A small CTC audio transcriber, trained from scratch.
Training: muon at rate 0.0066, batches of 512.
Data: 26041 training examples, 149.4 epochs.
Rows from block 5 of a small CTC audio transcriber, named by matrix and row number. Rows with one number belong to one channel. Each number is 500 + 40 x the weight over its row's rms, rounded and kept within 0 to 999. All counts start at 0. Numbers have three digits each.
After each channel's rows are labels from the 100 clips, of 14848, where the channel reaches its highest value: "top examples" is what is common among them. Only what is clearly more common there than usual is listed. The data: short read English sentences (LibriTTS-R).
# convs0: first width-5 conv (model.blocks.5.convs.0.weight, 144x96x5, each kernel summed), inputs 0-47
# convs1: second width-5 conv (model.blocks.5.convs.1.weight, 144x144x5, transposed, each kernel summed), outputs 0-47

convs0.56:464478416444527517503487509421500510473487498461506520519482466525456451443568529384543524582512478515528494582426470455488504488490530460530520
convs1.56:516506412501573530430473496483472478569586530495539483496543495472489438504574472490541474545432521511448534482558474526496461448540539552536444
top examples: voice: male

convs0.62:509443479444484511455497562516587494509518503453575440467586536470447515524566513522457479425446435520435483581472496500492502487488434500487510
convs1.62:452494531462513585541547495520493509525452574554485470525529544473434472584471426529502478496469496550594515471499490520486494463437511409526503
top examples: voice: female

convs0.1:506501541485411520581416529553439463516506455507547471427449551476521431538442497451493468506491466555493448521479487525438442510537514523533504
convs1.1:457446511525536451488497444501548508401502533514465507509495523525474611599425574474553522533567453516512464564468543497570505465495475489525441
top examples: voice: male

convs0.78:507473479510514483519544485486474493463457501525446490594486499523472507492461497507492513449503473491424472562488497559533496504523508482451519
convs1.78:485498439485504536466419411452461509501516521450535450460499490469541537543487450487537441594481523430515451537511439506437444456487442503462499
top examples: voice: female

convs0.24:548535495476491505528506463473511466506460493558475516502484530508507569454420502485523575530592457501468457488518428455568483526463491454458511
convs1.24:480519541509482493511490514463531503470536504483512561464560523440544520500502449517563497507501498448534454559448612515512530525486512522547491
top examples: voice: female

convs0.77:467519506493433497495428439507516497516525513444499507430474555469554446498525471512469453478513524540568484440518508451511474574467477525515520
convs1.77:502519528494398517466519550498561514561552469530491458473504464427534430548501483466502576449521494485541493528498496530516460499542493493487507
top examples: voice: male

convs0.18:486525473483478520564450490410523553549527491526473550526462492490486455562501480482547486461481445443516553451501471498485509497539507444516605
convs1.18:495480504442462456509411508496565437532572459511470524472498483510494528487541561517472517531542552552553494510524423434496502491492482456532542
top examples: voice: female

convs0.25:557541478483575425549486436510558458413510502516489456491505507484478512541490536494544436519559525578540449509531512554544440547493513501488482
convs1.25:475515482545465478542495438567530522508526463488501429499560429496531463538462496453540478459468416470463505499452385500460465452483515525553504
top examples: voice: male

convs0.30:481537515471503421518524487543567432509470495502414492458489502466448510494501514521474470540486471494555488494445518511523463476483501492544398
convs1.30:461510489520575536537455464404483525551499494530501474487521474477553518446527453497615413442478475538486431450445491482547468465477437522544522
top examples: voice: male

convs0.8:536480440430420458407483503464519514536523513497448516501454533492487504569521531555443475454466419502533463539507433528467505484535504484465473
convs1.8:479550488554475552484523565536513431478535515351506487538616512527496495428472496482575508505503437487543516434549483507464504497530503514470540
top examples: voice: male

convs0.36:537478512464511522468504520498482501479568524449468391502440465542514516515547470549527444411529508543480415414491466490550476476492383495535470
convs1.36:500537490395396518513498557484487522516507545479488514473536547483557411578518488502464527468488552504548558506530452473529549488515493467537449
top examples: voice: male

convs0.72:475524540472512469578493500452545463521507472481511518478499473582427472483499517465433489489493458517491459514443489541552482531497500508479438
convs1.72:487471494483513484506535431445532389432507521548475485467510568449551574517548532526588472534556522503510471465566506511458518521512556483483469
top examples: voice: male

convs0.112:454529460453455503562457498504482381479484541510487483510538515517468499545524564443590462466553534510534517532448465542522493457536485542555514
convs1.112:523523465586582437544499502552587464527482518500429489526420545484479522452461518479536460545477506508558523469530450531509560408487468493455486
top examples: voice: male

convs0.10:536466558488479503451562483495482547512526507593432514546536479410541527501552453438490483482500484628477480471476444531533455475466529516548490
convs1.10:563453421508535532463481519433518487459544530520420510506482454555501519500498528484576517379434465454521483515505497461478482445492524512518451
top examples: voice: male

convs0.100:535585499421488507472512553530522481498491523483420443472479479530410525538521525465521477528576532535459456455483493574586525504482498480500529
convs1.100:508527510454511487541563522577493510574514521498468522576471566466532519512537486533475487483467521534391563545489532471487491487508415474565503
top examples: voice: male

convs0.109:427479476549512514383534461455552492504507506565497529506498489522498475473525506521430481450506503512569455431503529523444575532522432520472506
convs1.109:524480514496512614497540500492503509451503498544425529505502461461488454444555488493508483506540402532434463560468475460489480509578450525547486
top examples: voice: female

convs0.32:506477527510474505521529471484516495581421499427536499448503473459562459496534443421466424479495497500536505583510442501590530438526527441545489
convs1.32:460483500508600475472469452481552479469511518472474518418478493501535482547489472470553460496554513500580528556537516479557544458469543501474494
top examples: voice: male

convs0.121:504479488527492521509500472508417552425476530519520485471513485405524503553450472473539567470532526443498465468526547490421479516488526456483513
convs1.121:523532513477529433465481428551530445475555495456523546500472551533498545441475465527519470574495540492504410490533546465502590586448497526436548
top examples: voice: female

convs0.57:475486479512496527466524486492474522374452500538497489474514476468435390493452479549526535508480505495430458454465464569422562504510460489488469
convs1.57:511508510507512524512570515485488480493477496499515500443527587435552443516570440474529488468541460510520493484515586495513478542503534525578472
top examples: voice: female; the word "i"

convs0.127:465482506429475522507521519468501477537514519516469509439500502500484523515538543470466471471515517577523509500503489537529489503501508470442456
convs1.127:446451577480494487504476484513467580588478514561494506544485510462529481516500525482465511617418487541524522499438466521456451537493553551577543
top examples: voice: male

convs0.115:543542523502514497492471454508480446488459479501537511482505413466500515586407456436481418508518446455509518491494451564485479514508575424474545
convs1.115:450410538458498425441536518461480513479527456461476487403507515462522457502472510511554497456392477482560504426446502453488486548529497450465475
top examples: voice: male

convs0.69:479558505540494564520478489462478526499488555538477504487489487512464520452424498529491540487521485459529493484531511506503614467549506480513430
convs1.69:546490469464540571489450440521509515561495470515463475530489513511507542568476473488517537537486569477547488469524515513449498424519452523481473
top examples: voice: female

convs0.113:503526457483509499445535522517592398513432461560475404492543482499517487460466446432447510457520505486545425410515512512509539499516456446453450
convs1.113:485482513547525540543504500515454448456458503511504502529515531463466513505598524486585447521531427499434530483525570456503480506543462501431503
top examples: voice: female

convs0.119:479430457508438532450523488513584480521405459508520481474483491441498461501540485441535450414433508461503500479495467497491480464500515420480526
convs1.119:463505518499544502475462455465478514496499526547514506422482498519442510451476580433471528531565535506514542515484444507525521553520571595505434
top examples: voice: male

convs0.87:486488467474550532493533541520479510521439464585512478534506473493503550397526395595501457452502508546546494475497464503499527509477481514468509
convs1.87:452481464494498507428426495483576484471507508553493586541565465552503497501475561473506476444494529462383523510496534473502511429446555423522559
top examples: voice: female

convs0.49:436544476459444485471538515431456530512510474506482509465476443586457486459485500511500477473491506553485446503525429475506418505510497508476555
convs1.49:470507397456459495494485478502492464547480482563506601505487526431517561447463504471440510517466511499496538462444511496491607468557525519456466
top examples: voice: male

convs0.39:521532488425432584473409501532619463564497478483486492483492517566470473503523580487491442522527533528497465526488499496571473478467511514462484
convs1.39:521534512487443485487469463457443489512563520483542525504498523452515506523495502524499486571488546586448449470570545560543496490475597512457498
top examples: voice: male

convs0.86:517460450523528538438472513552425553450545465477425498511514467557596498562513537491463475430508422522394481512523479457495460443510476558556512
convs1.86:516512521495500529507426457416461469479593465453524435497525494486528576520438542483529469516488500457485480561470481390491471450500454415488584
top examples: voice: male

convs0.141:471505477534471472480526479463478504505488483503504545482590484468529497545486519445509484546527532474527500523419495519481475471476590550503498
convs1.141:457465520445440489479536507566525486508536543468533477516502515523506524486489481519500506456503541537531415452485522551487525521500504477513446
top examples: voice: male