{
  "noise_aug": 0.01,
  "n_mels": 64,
  "spec_augment": true,
  "win_length": 400,
  "norm": "batchnorm",
  "depths": [5, 5, 5],
  "stem": "single",
  "init": "torch_default",
  "optimizer": "muon",
  "nesterov": false,
  "orthogonalizer": "newton_schulz_5",
  "adamw_lr_other_params": 0.0029,
  "batch_size": 512,
  "weight_decay": 0.2
}
Rows from block 5 of a small CTC audio transcriber, named by matrix and row number. Rows with one number belong to one channel. Each number is 128 + 32 x the weight over its row's rms, rounded and kept within 0 to 255. All counts start at 0.
After each channel's rows are labels from the 100 clips, of 14848, where the channel reaches its highest value: "strongest on" is what is common among them. Only what is clearly more common there than usual is listed. The data: short read English sentences (LibriTTS-R). In brackets: how many of the 100.
# convs0: first width-5 conv (model.blocks.5.convs.0.weight, 144x96x5, each kernel summed), inputs 48-95
# convs1: second width-5 conv (model.blocks.5.convs.1.weight, 144x144x5, transposed, each kernel summed), outputs 48-95

convs0.62 [ 74 127 141 168 126 104  89 137 105  55 152 139 117 128 150 185  91 106 155 110  97 124 136 150 141 129 131 117 109  90  63 128 114 164  90 163  75 133 115 159 115  91  74  81 113 126 156 148]
convs1.62 [ 97 150 144 152 117 107 117 101 121 133 139 145 100 117 157  86 128 151 134 182 149 141  99 111 151 113 147 125 117  62 154  73  80 179  67 105 156 141 136 145 107 166 130 143 104 175 119 110]
strongest on: voice: female (82)

convs0.7 [143 101 116 118 120 102 144 102 137 102 139 143 156 168 122 136 151  92 112 128 108 116 134 161 183 112 132 171 123 149 113  85 162 155 112 154 151 105 111 125 142 128  90 140 101 158 130  71]
convs1.7 [152  97 141  71 136 130  96  75 121  90 137 153 156 155 179 144 129 150 138 141 145 110 173 121  98  84 152 150 129 107 166 134  66 158  73 122 145 157 134 149 165 134 140 105  91 131 155 123]
strongest on: voice: female (89)

convs0.118 [141 174 100 159  63 148 150 115 157 174 158 151 107 154 148 136  99  93 143 104  96 106 110 115 146 115 149 153  66 149 130 109 101 118 111 163 177 129 135 171 151  78 125  48  97 184  74  68]
convs1.118 [144 154 193 156 142 141 106 119 114 138 151 137 163 117 123 194 150 129 126 157 171  90 129  95  56 144 116 146 163 101 127  99  91 159  91 161 190 124 135 169  70 172 189 102 114  87 105 107]
strongest on: voice: female (93)

convs0.73 [110  88 152 141 186 135 113 139 122 171 132 171  60 105 123 115 110 146 141  98 164 116 129 140 133  96 136 101 174 136 182 150 152 134 102 140  98  76 134  93 105 139 122  67 140 162 124 190]
convs1.73 [115 157 180 174 116 100 133  38  85 174 108 135 126 100  73 109 114  93  62 106 170 155 157 128 171 149 129  91 182 117 139 133 109  97 128 138 160 240 134 136 143 163 154   0 130 126  95  66]
strongest on: voice: female (96)

convs0.11 [ 77 186 128 124 119 111 141 145 139 143 132 150  70 101 138  76  99 136 128 134 145  97 121 153 106 140 116 103 127 185 131 118 185 136  85 108 122 152 130 101 134 103 120 131 141 192 112 120]
convs1.11 [154 117 165  77 143  98  76 129  91 110 180 134 105 156 172 117 156 151  83 181 157 118 107 128 188  84 129 148 142 135 111  80 170 178  90 143 108 133 112 116 128  66 102 152 155 143 193  63]
strongest on: voice: female (83)

convs0.122 [102 170 120 119  81  73 138  69 187 111 102 125 115 116 133 137 135 123 125 143  51  61 158  98 110 126 126  28 102 153  82  76 105 103 116 127 136 116 158 147 123 125 155 121  99 210  55 111]
convs1.122 [ 57 133  80 142  83 119 135 129 128 124  81 140 120 141 110 199  98 144 113 141 114  53  89 123 128 156 129 119 182 113  87 121 130  83  89 115 135 128 202  97 121 132 149 112 109  93 165  95]
strongest on: voice: female (91); the word "was" (25)

convs0.113 [ 78 180 133 118 123 108 116  79  96 135 166  72 105 151 129 158 122  93 160 107 132  92 171 123  99 116 117 144 137 175 135 102 164 107 177 171  92 125 180 140 137 117 144 136 148 165 103 122]
convs1.113 [126 156 167  88 112 171 163 104 146 198  45 132 106 147  49 121  85  91 163 138 116 156 115 124  87 155 137 106 141 116 129 156 116  82 171  95 124  68  86  86  97 152 132 142  76 104 145 190]
strongest on: voice: female (85)

convs0.56 [112 166 120 130  61 127 140 101 155 145  98  89  61 165 146 135 115  99 131 139 108 102  84 142  96 174  85 130 137 109 125 120 109  57  98  88 113 105 123 159  51 137 163  90 117 102 144 140]
convs1.56 [159 215 115 147 104 204  99 159 141 152 149 171 136 120  92 123 178 145 143 148 148 148  91 175 124 120 121 129 178 193 168 109 145 142 127 109  95 131 144 123 120  87 103  92 100 161  82  83]
strongest on: voice: male (74)

convs0.57 [104 118 134 142 115 122 138 141 108 133 110 100  55 144  67 122 145  90 163 132  96 146 118 150 125 130 123 174 110 171  90  98 137 152 144 126 184 145 188 121 151  36 115  86 116 178 163 138]
convs1.57 [ 71 140  93 125 143 149 157 161 122 133 134  62  94 153 176 144 133 134 162 104 125 107 136  89 144 155  92 119 131 130 156 112 154 104 140 195 125 112 101 110 103 176 104  47 172 167  62 125]
strongest on: voice: female (100); the word "i" (39)

convs0.78 [119 192 143 159 112 133 114 132 137 151 123  90  63 133 150 119  86 123 114 162 145 144  57  93 121  66 139 113 132 137 135  77  79 179 131 141 103 120 132 143 201  32 133 100 124 255 115 109]
convs1.78 [150 126 143 139  89 154 128 140 111  96 165 119 128 114 156 153 134 135 137 125 155 113 111 113 108 135 163  98 119 106 122 203 156 153  90  26 119 147 123 156 168 181  81  35 101 111 168 138]
strongest on: voice: female (100)

convs0.53 [ 96 133 150 122 138  99 102  87 110 146 136 150  64 118 122 111  86 114 101 157 152 114 100 103  90 147 151 129 196 125 209 148 107 102 163  91  92 152 158  55  65 119 116 124  92 178 129 161]
convs1.53 [128 113 135 156 155  90 102 103 133 123 106 140 108 170 136 166 116 114 154  48 159 140 102  82 134 152 174 149  59 132 168 130 120 138 101 141 124 155 117  81 109 139 103 116 116  75 127 152]
strongest on: voice: female (99); the word "is" (26)

convs0.51 [118 144 140  95 173  83 128 140 140 126 166 113 111 142 121 107 118 153 158  96 182 103  64 105 131 169 126 146  99 153 135 128  92 145 131  87  41 143 111 140 158 166 154  93 114  42  71 130]
convs1.51 [165 155  92 160 164 114 113 101 157 113 118 130 133 126 129 164 115 121 129 102 148 170 114 153  88 190  64 141 164 139 140 170 100 139 111 112 199 115 164 115 100 126 135  92 164 154 150 152]
strongest on: voice: male (95)

convs0.64 [ 60 124 127 127  86 105 109 138 173 150 102  76  51 127 104 116 132 133 157 152  98  82 152 125  53 110 115 141 132 136 151 128 108 127 115 110  86 120 168  35 122 113 128  97 111 157 125 148]
convs1.64 [164 133 157  68 102 218 122  99  98 121 182 133 151 131  91 107  85 114 161  92 161  93 111 203 135  83 140 152  49 158  71 116 151 196 123 103 121  87  97 194 128 132 124  97  89 102 135 131]
strongest on: voice: female (92); the word "you" (52)

convs0.87 [100 130 140  93 113  79 138 160 112  61 100 138 142 137 112  75  90  63  69 157  80 110 151  57 125 123 170 154 148 140 138 159 156 150 115 134 145 124 128 204 183  79 118 140 113 137 159 103]
convs1.87 [ 72 154 101  54 116 123 132 106 124 149 135 129 141 129 111 120 133  88  98 133 103 115 111 123  71 152 175  92 154 153 150 168 113 123  92  98  88  86 105  77 130 108  83 130 113 174 165  65]
strongest on: voice: female (98)

convs0.50 [121 176 140 137 173 111 123 146  95 108 184 137  71 133  41 126 104  89 135 150 121 114 131  55 102 106 140 111 115 158  87 102  98 136 206 104 147 155 149  65 146  86 122 141 111 145 131 133]
convs1.50 [118  76 125  97  94 115 133 151 108 149 131 133 148 152 137  97 131 132  73 134 124 158 142 116 157 123 165 131 101 130  80  96 118 134 115  79 209 224 146 101 233 100 181 122 164 146 175 132]
strongest on: voice: female (100)

convs0.124 [109 120 168 148  95  87 141 105 127 110  99  94 146 117 148 130 143 125 129 116 133 110 149 170 151 105 120 130 174 174 159 121 134 133 175 141 173 125 183  87   9  54 116 127 112 107 105  98]
convs1.124 [122 118 125  88 123  93  96 117  76 103 114 125 112  73  54 121 114 165 159 159 131 107  82 105 138 122 106  88 145 131 104 138  93 131  73 113 129 110 118  77  91  64 135 104 189 124 173 204]
strongest on: voice: female (99)

convs0.45 [119 152 133 126 117 120 104  91 191  68 107 115 117 103 118  95 106 122 111 100  96 126 151 116 137 170 151 112 144 135 165 116  83 128 113 152 128 141 176 136 236  70 128 172 142 161 148 176]
convs1.45 [ 89  66 129 120 168 132 206 120 133 109  93 143 144 128 105 136 102  66 142 118 100 158 153 159 123 141 138  88 223 108 142 167 122 175 112 154 142  92 175 132 128 133 127 118  61  73 185  92]
strongest on: voice: female (92)

convs0.121 [164 133 141 109 155 112   0 186 135  64 123 135 143 110 117 127 138 154 145 108 113 134 127 149 167 185 128 151 125 179 166 110 113 130 131 128 167 115 158  84 137  54  79  89 126 112 111  99]
convs1.121 [147  69 126 137 120 139 147 141 117  87 138 121 137 140 120 112 185 101  96  89 142 101 145 187 105 102 122 164 130 103 120  92  79 178 111  64 114 137 115  94 125 178 131  87 157 138 159  65]
strongest on: voice: female (95)

convs0.93 [140 156 176  85 159 137  93 101  57 122 143 100 115 132  84 167 113 111 137 149 139 142 164  48 160  86 156 161  93 173 149 135 122 145 100 171 135 112 126  36 146 117 113 110 195 156 155 124]
convs1.93 [103 112  86 136 151 176 114 146 114 127 160 152 116 123 101 102  85 113 181 138 175  70 158 134 143 116  87 145 170 157 152 189  88 112 102 116 153 110 194  88 106  62 120 168 107 106  98 153]
strongest on: voice: female (89)

convs0.90 [ 81  88 102 162 111 146 158 122 158  78 181 195 173 144 130  75 133 159 112  69 113 108 154 138 112 156 140 106 118 126 123 109 159 170 125  80 118 120 120 182  89  93 107  98 171 146 126 140]
convs1.90 [139 159  78 177 111  84 122 149 164 137 115 100 182  84  90 171  79 163  96 145  90 171  63 142 157 101  96  93 107 154 124 112  99 138 149 104 135 124 129 127 164 156 154 175 150  93 140 156]
strongest on: voice: female (90)

convs0.123 [119 171  98 113 168 140 142 106 104 103 138  66  94 120  79 151 159  62 101 166  79 106 113 138 114 108  76 159 168 158 106 149 161 113 136 160 122 154 134 156 123  84 123 139  81 170 172 197]
convs1.123 [163 130 136  44 173 115 166 143 154 137  68 173  97 163  98 144 104 125 141 128 123 128 169 153 121 117 160 139 144 135 172 128 133  84 128 194 161  76 203  74 109 119 165 145 134 133 116  92]
strongest on: voice: female (100)

convs0.109 [ 82 121 163 134  81 139 118 106 139 138 124 101 113 112 171 135 139  82 116 109 113  63 114  39 120  88 108  75 128 173 140 133 153 132 114 148 121 112 169 154  96  66 103 103 203 155 157 149]
convs1.109 [120  69 120  96 135  69 129 116 160 191 109  78 128 165  98  71 118 130 151 151 105 177 100 131 205 120 122 162 148 124 125 130 132 133 118 135 107 132 211 140  97  74 129 140  90 125 136  99]
strongest on: voice: female (100)

convs0.44 [105 183 135  84 152 149  77 146 134 120 175 174 111 124 130 175 129  84 155  59 103 127 128  86 107 109  80 119  86  96  43 118 140 165  77 120 130  80 141 190 109 164 127 148 159 149 103 134]
convs1.44 [148  77 119 152 103 135 136 109 124 137 125 147 114 157 122 137 163  88  67 124 149  70 167 117 170 126 125 171  89 152 163 111  96 160  94 134 132 221  92 155  93 144 147 111 134  96  66 162]
strongest on: voice: female (95)

convs0.24 [ 89 113  89 156 144 114 113  69 152  51 121 127  79  83 120 128 137 179  51 146  75 113 150 136  97 120  73  45 123 172 124  62 125 118  69 144 121 118 156 130 132 139 115 142 113 136 123 124]
convs1.24 [157 118  67 116  83 180 107 117 139 120 154 125 165 169  92 175 142 127 109 173 104 121 139  63  83  77 102  89 114 131 136 158 166 101 169 113 137 161 136 144 177 128  61 172 147 187 164  74]
strongest on: voice: female (92)

convs0.28 [ 65 134 112  97 124  80 146 136 129 133 108 160 133  92 167 103 156  82 115 153 137 140 134 108 121 122 243 132 112 209 145 174 128 167 126 132 108 109 193 119  90  78 114 148 173 135 129 160]
convs1.28 [164 127  65 148  89 135 135 117 113 138 118  99 125 170 131  93 101  89 130 179 107  85 155 134  92 119 148 172 121 131  70 106 109 131 148 136 141 105 118 111 103  87 158 114 130 147 125 101]
strongest on: voice: female (95)

convs0.129 [109 100 134 135  97  84  99 135 138 141 167 160 125 139  91 188 137 124 133 137 136  79 134 163  90 123 179 139 162 131  91 169 148 126 125  95 122 125 175 142 144  50 105 124 139 147  87  57]
convs1.129 [ 76 173 150 104 117  93 145 138  73 114  67 146 138 144 113 103 166 130  65 122 134 143  93 153 108 115 204  88 128 107 159 137 151 195  84 105 135 164  95 112 111  92 182  69  56 124 158 127]
strongest on: voice: female (97)

convs0.101 [ 98  83 202 102  88 152 112 119 155 102 156 115  92 152 102 122 132  98 146 181 143 102  99 102 146 198 102 184 131 151  67 110 137  95 130 149 174 128 122 163  63 132 123 103  68  62 131 164]
convs1.101 [116 121 143  68 141 140 129  93 131 126 153 128  93  88 165 133 131 127 121 154 113 127 125 154 100 116 189 144 112 121  75 117  99  87  59  83 121 135 174 104  82 191 124 132 149 132 135  75]
strongest on: voice: male (76)

convs0.58 [ 85 103 193 102  92  97 134 116 125 126 121 120 132 111 106 153 127 107 158 178 134 140 155 103  82  85 129 130 141  93 168 108 146 135 112 111 134 116 107 167 153 141 133 132 156 117  57 141]
convs1.58 [ 77 141 129 125 181 144 149  67 174 133 145  95 105 122 132 128 104 122 151 128 153 153  68 155 138 125 110 117  94 171  71 179 164 116 116 143 117 156 159  82 102 134  86 157 164 138 204 201]
strongest on: voice: male (77)

convs0.100 [174  92 125 114 145 109 153 118 106 142 137 115 178 112 114 112 121 135 111 121 140 160   0 136 103  97 139 153  79 121 108 114 129 152 135 139  69 125 106 141 132 167 104  85 121  93  53 107]
convs1.100 [138 203  79 103 174 110  99 142 141  83 162 144 146 101 195 135 144 102 165 115 113 115 164 160 111  85 141 116 173 160 131 144 105 100 101 149 112 169  91 122 170  76 132 128 128 107 159 135]
strongest on: voice: male (93)

convs0.103 [130 191 136 118 118 123  59 123 146 110 107 135  66 140 121 153 127 173 113 136  92  71 168  72 128 127 182 100 100 116 106  84 143  50  95 123 107 156 142  90 124 105  87  73 133 124 111 147]
convs1.103 [142  96 106 102 139 149  96  99 158 120 110  99 115 124 129 118 110 107  95  89 181 109 142 103 121 162 106 171  88 203 177  94 103 192  85 128 129 164 150 134 129 110 102 193 143 170 125 114]
strongest on: voice: female (84)

convs0.66 [ 83 132  75 112 169  41 131 154 191 177 132 133  95 145 137  76 150 106 180 161  93 139  92 107  68 153 140  91 146 104  98 115 164  99  85  92 141  80 142 131 168 118 125 140 143 180 109 136]
convs1.66 [107 154 176 159 172 108 149 116 155  72 124 112  84 144 117 178 157 173 166  98 105 115 183 109 136 123  88 149 164 129 184 135 173  81 155 149 149 152  78  96 120 106  72 117  80 104  93 133]
strongest on: voice: female (84)

convs0.0 [ 99 113 107 109 190 126 143  71  92 108 101 138  71 120 101 127  93  92 162  86 127 126  92 117 112 106 187 166 131 117 130 119  90 169 126  88  68 109 136  71 132 148 168 159 110 129  99 121]
convs1.0 [126 168  49 162  96 164 132 109 183 119 118 167 139 125 109 159 143 116  99 123 186  90  83 113 144 129 128  48  81  87 140 114  96 194  76 150 167 135 120 124 108 125 126 168  84 122 169 130]
strongest on: voice: male (71)

convs0.65 [140 152 118 145 105  94 103  93 133 163 103  91  77 128 120  80  93 105 136 129 147 123 161 113 103  99 136 148 138 145 211  99 114 129 103 150  57 131 141 122 167 132 101  81 128 163  72  63]
convs1.65 [112  98 132  79 154 152  66  95  86  64 152 149 152 131 149 136 111 134 173 155 126 126 154 163 142 157 119 177 100 168 137 117 107 143 148 172 122 153 136 175 150 106 139 130 150 126 144 133]
strongest on: voice: female (91)