Rows from block 5 of a small CTC audio transcriber, named by matrix and row number. Rows with one number belong to one channel. Each number is 500 + 25 x the weight over its row's rms, rounded and kept within 0 to 999. All counts start at 0. Numbers have three digits each.
After each channel's rows are labels from the 100 clips, of 14848, where the channel reaches its highest value: "strongest on" is what is common among them. Only what is clearly more common there than usual is listed. The data: short read English sentences (LibriTTS-R).
# convs0: first width-5 conv (model.blocks.5.convs.0.weight, 144x96x5, each kernel summed), inputs 48-95
# convs1: second width-5 conv (model.blocks.5.convs.1.weight, 144x144x5, transposed, each kernel summed), outputs 48-95

convs0.86:527493475464484488527496536548499501479491507472468491490494526504494539513515490480530491474495475501458477488490484505508519478476488486452524
convs1.86:430493491498532509532473512455437493496514479514524469476478468482489461501514504504565514492528503498466470503513482488507499478461524542514505
strongest on: voice: male

convs0.94:531495503479499524546467444514475478489480478546483494501475489479506529479507509525463505475459494494485502508443477483507467481503486498494495
convs1.94:518464435500534529514522499520504500461516453523494542462499481539498523519473498475503495500469499484492491530470505522530503535494468505547500
strongest on: the word "my"

convs0.18:474479518502540435501517449530505490510545478483481495484524508440501518519552478460480515489454528462474495502511511509508483499473509528507496
convs1.18:518498481503489478476509526528527473513489517494520525510544472538509511521489531508482519476477433552514497543526509524515507464507550536523472
strongest on: voice: female

convs0.12:498491449535512494474533485516498463506493488512478468527455503501511549520476496446508521466504491531509449491505536434463475493510531507562508
convs1.12:515478496451460501532463514494514494546471473549493478472518520504497524495503498467521501451491532510512525498524514499505512501522493459488486
strongest on: voice: female

convs0.41:484518493476505474474480485509500520460519444518523507553479500452521494475528501452509466527550496535513502476503534530477519462497504472461517
convs1.41:473482484540588525502493523436501504493467471457482546497491506527500468536544520527515495479496481484498537511510493498510475499515487544506512
strongest on: the word "it"; the word "is"

convs0.125:492489473516487489438474562524483526499510504534473475511501485468519464476495488460497495525491541465464472489524482464463488454540462478507503
convs1.125:526494513502537483509488520541534530503529516447491551518482538498475511489535525558513496484505474496501525544453483500497520504512468514461500
strongest on: the word "was"

convs0.39:469544472463510479474493478495543482517515503493459495505488523509520494498513485522500510523503494515501515498490493488412529521499481443471507
convs1.39:479470519519498487514559485469497503512504498473548493465505505509463505499518525493559463525501505517487476513486525476503517488451522523506506
strongest on: voice: male

convs0.99:505482528488486495473473447501507498538525516482527482452499505480505539532525512516497490442459513508487509510487457526477519497519509446512490
convs1.99:500483543486471533494485484535515511458502505489477519503508535511511508510511507428478482504486521479512489511485492514516514497498476517513462
strongest on: voice: male

convs0.31:473525501481504493498471543482513429464464524513457474500517502527531492464498450465484497506482540469548482507524500490478519514492519501524479
convs1.31:494526490485462513512496498480505496489520538512513466532508529481523542492504524531505474489497495515466523519517488509486531450520467506497448
strongest on: the word "not"

convs0.6:491521490480484493419516480491507519543466488538497487512495498454493497515520490527492501450483448527495491502491499469568520489516507444493539
convs1.6:508479511535477504476490506458517490513444502529517539485486531519479461517498481468501481506501500559511553457498506506514508537525476490472561
strongest on: voice: male

convs0.4:506482478516520519524486535506532435481443507498521506524449523479474491531508486475495528485488506511484484521500498486479514500501497471473484
convs1.4:487490479496489559533465521494473536524482508506549489500520457503530464530490525511524516479472495499490537509470470507539476479504501506482468
strongest on: the word "my"

convs0.15:522524465479499499565501520490523502527482501502540530485475517500435488466441505490502485521492504517481482490489480450528507480486495475453560
convs1.15:484522502501507496517504531492527487514510496520538507514499516486478502529479479484464500534458495518488459509469505493458513483534565516516468
strongest on: voice: male

convs0.84:495484491502504503495520506519546475470522471488466508520480510475510498451497486527493540538475500443534481533459516477487525487523496507515505
convs1.84:500495523468490511534527486463518473503492474512532515501526501537517503523507468516527515512524525553485499517432504502514503541513528480522486
strongest on: voice: male

convs0.119:490519487487501526490505510516502526485539501439495490481466508461481454517521475476530569503477504502491456482510516534528491480458542498506516
convs1.119:511504495528485470532519481499507530486532509494502498525496510479477495484491497502474505511489507492486566450465498525458530478519479492476540
strongest on: voice: male

convs0.34:490483472472525468494529493522462501499506436536514486497473474492510466497467487495512504561511542498511451527497472525485510455482492460477515
convs1.34:519503480520504501457515489541599459504488526498484482502481512479506515464434498487519524512543466484489517535553478525452538469492494523495462
strongest on: voice: male

convs0.35:489542499466542506515512481555480495453527426516504472500478510469491509503495462503552553518479512520521460485527494477499485497478521510535461
convs1.35:500486495508499552499489502512483549482476550506522470480545489475499568445543456556488496468491507504456493534500478508529513479497503523556462
strongest on: the word "i"

convs0.36:454481503489493470493530480515521486545495498475497470499508488479499523514528545521489469507532527529525512475469492489485527522494490450516489
convs1.36:488481511516495496516492504497483497519502509534522498547550523421497487517511537508481530460487502530496546509461470533500501524514484495516489
strongest on: voice: male

convs0.10:541507474492510473516521494502504483509504487477509470494526467487457465509518492501534470532492513552470493478485493454511498466468522496492452
convs1.10:455549520533496515477485483481477545492508494520568516508521515508477503509559505502475547495535482507495521484536526496493509507501462499501535
strongest on: voice: male

convs0.139:486466490475501463481481488463523493489496504499513479518495473484440500446479543505497482508478459562473476493495520505519458455492508549530455
convs1.139:489478524508492519542492530485490474518514506511515484507510507499487452498518488500490470492536496489484443502506530484510542500510439474520468
strongest on: the word "i"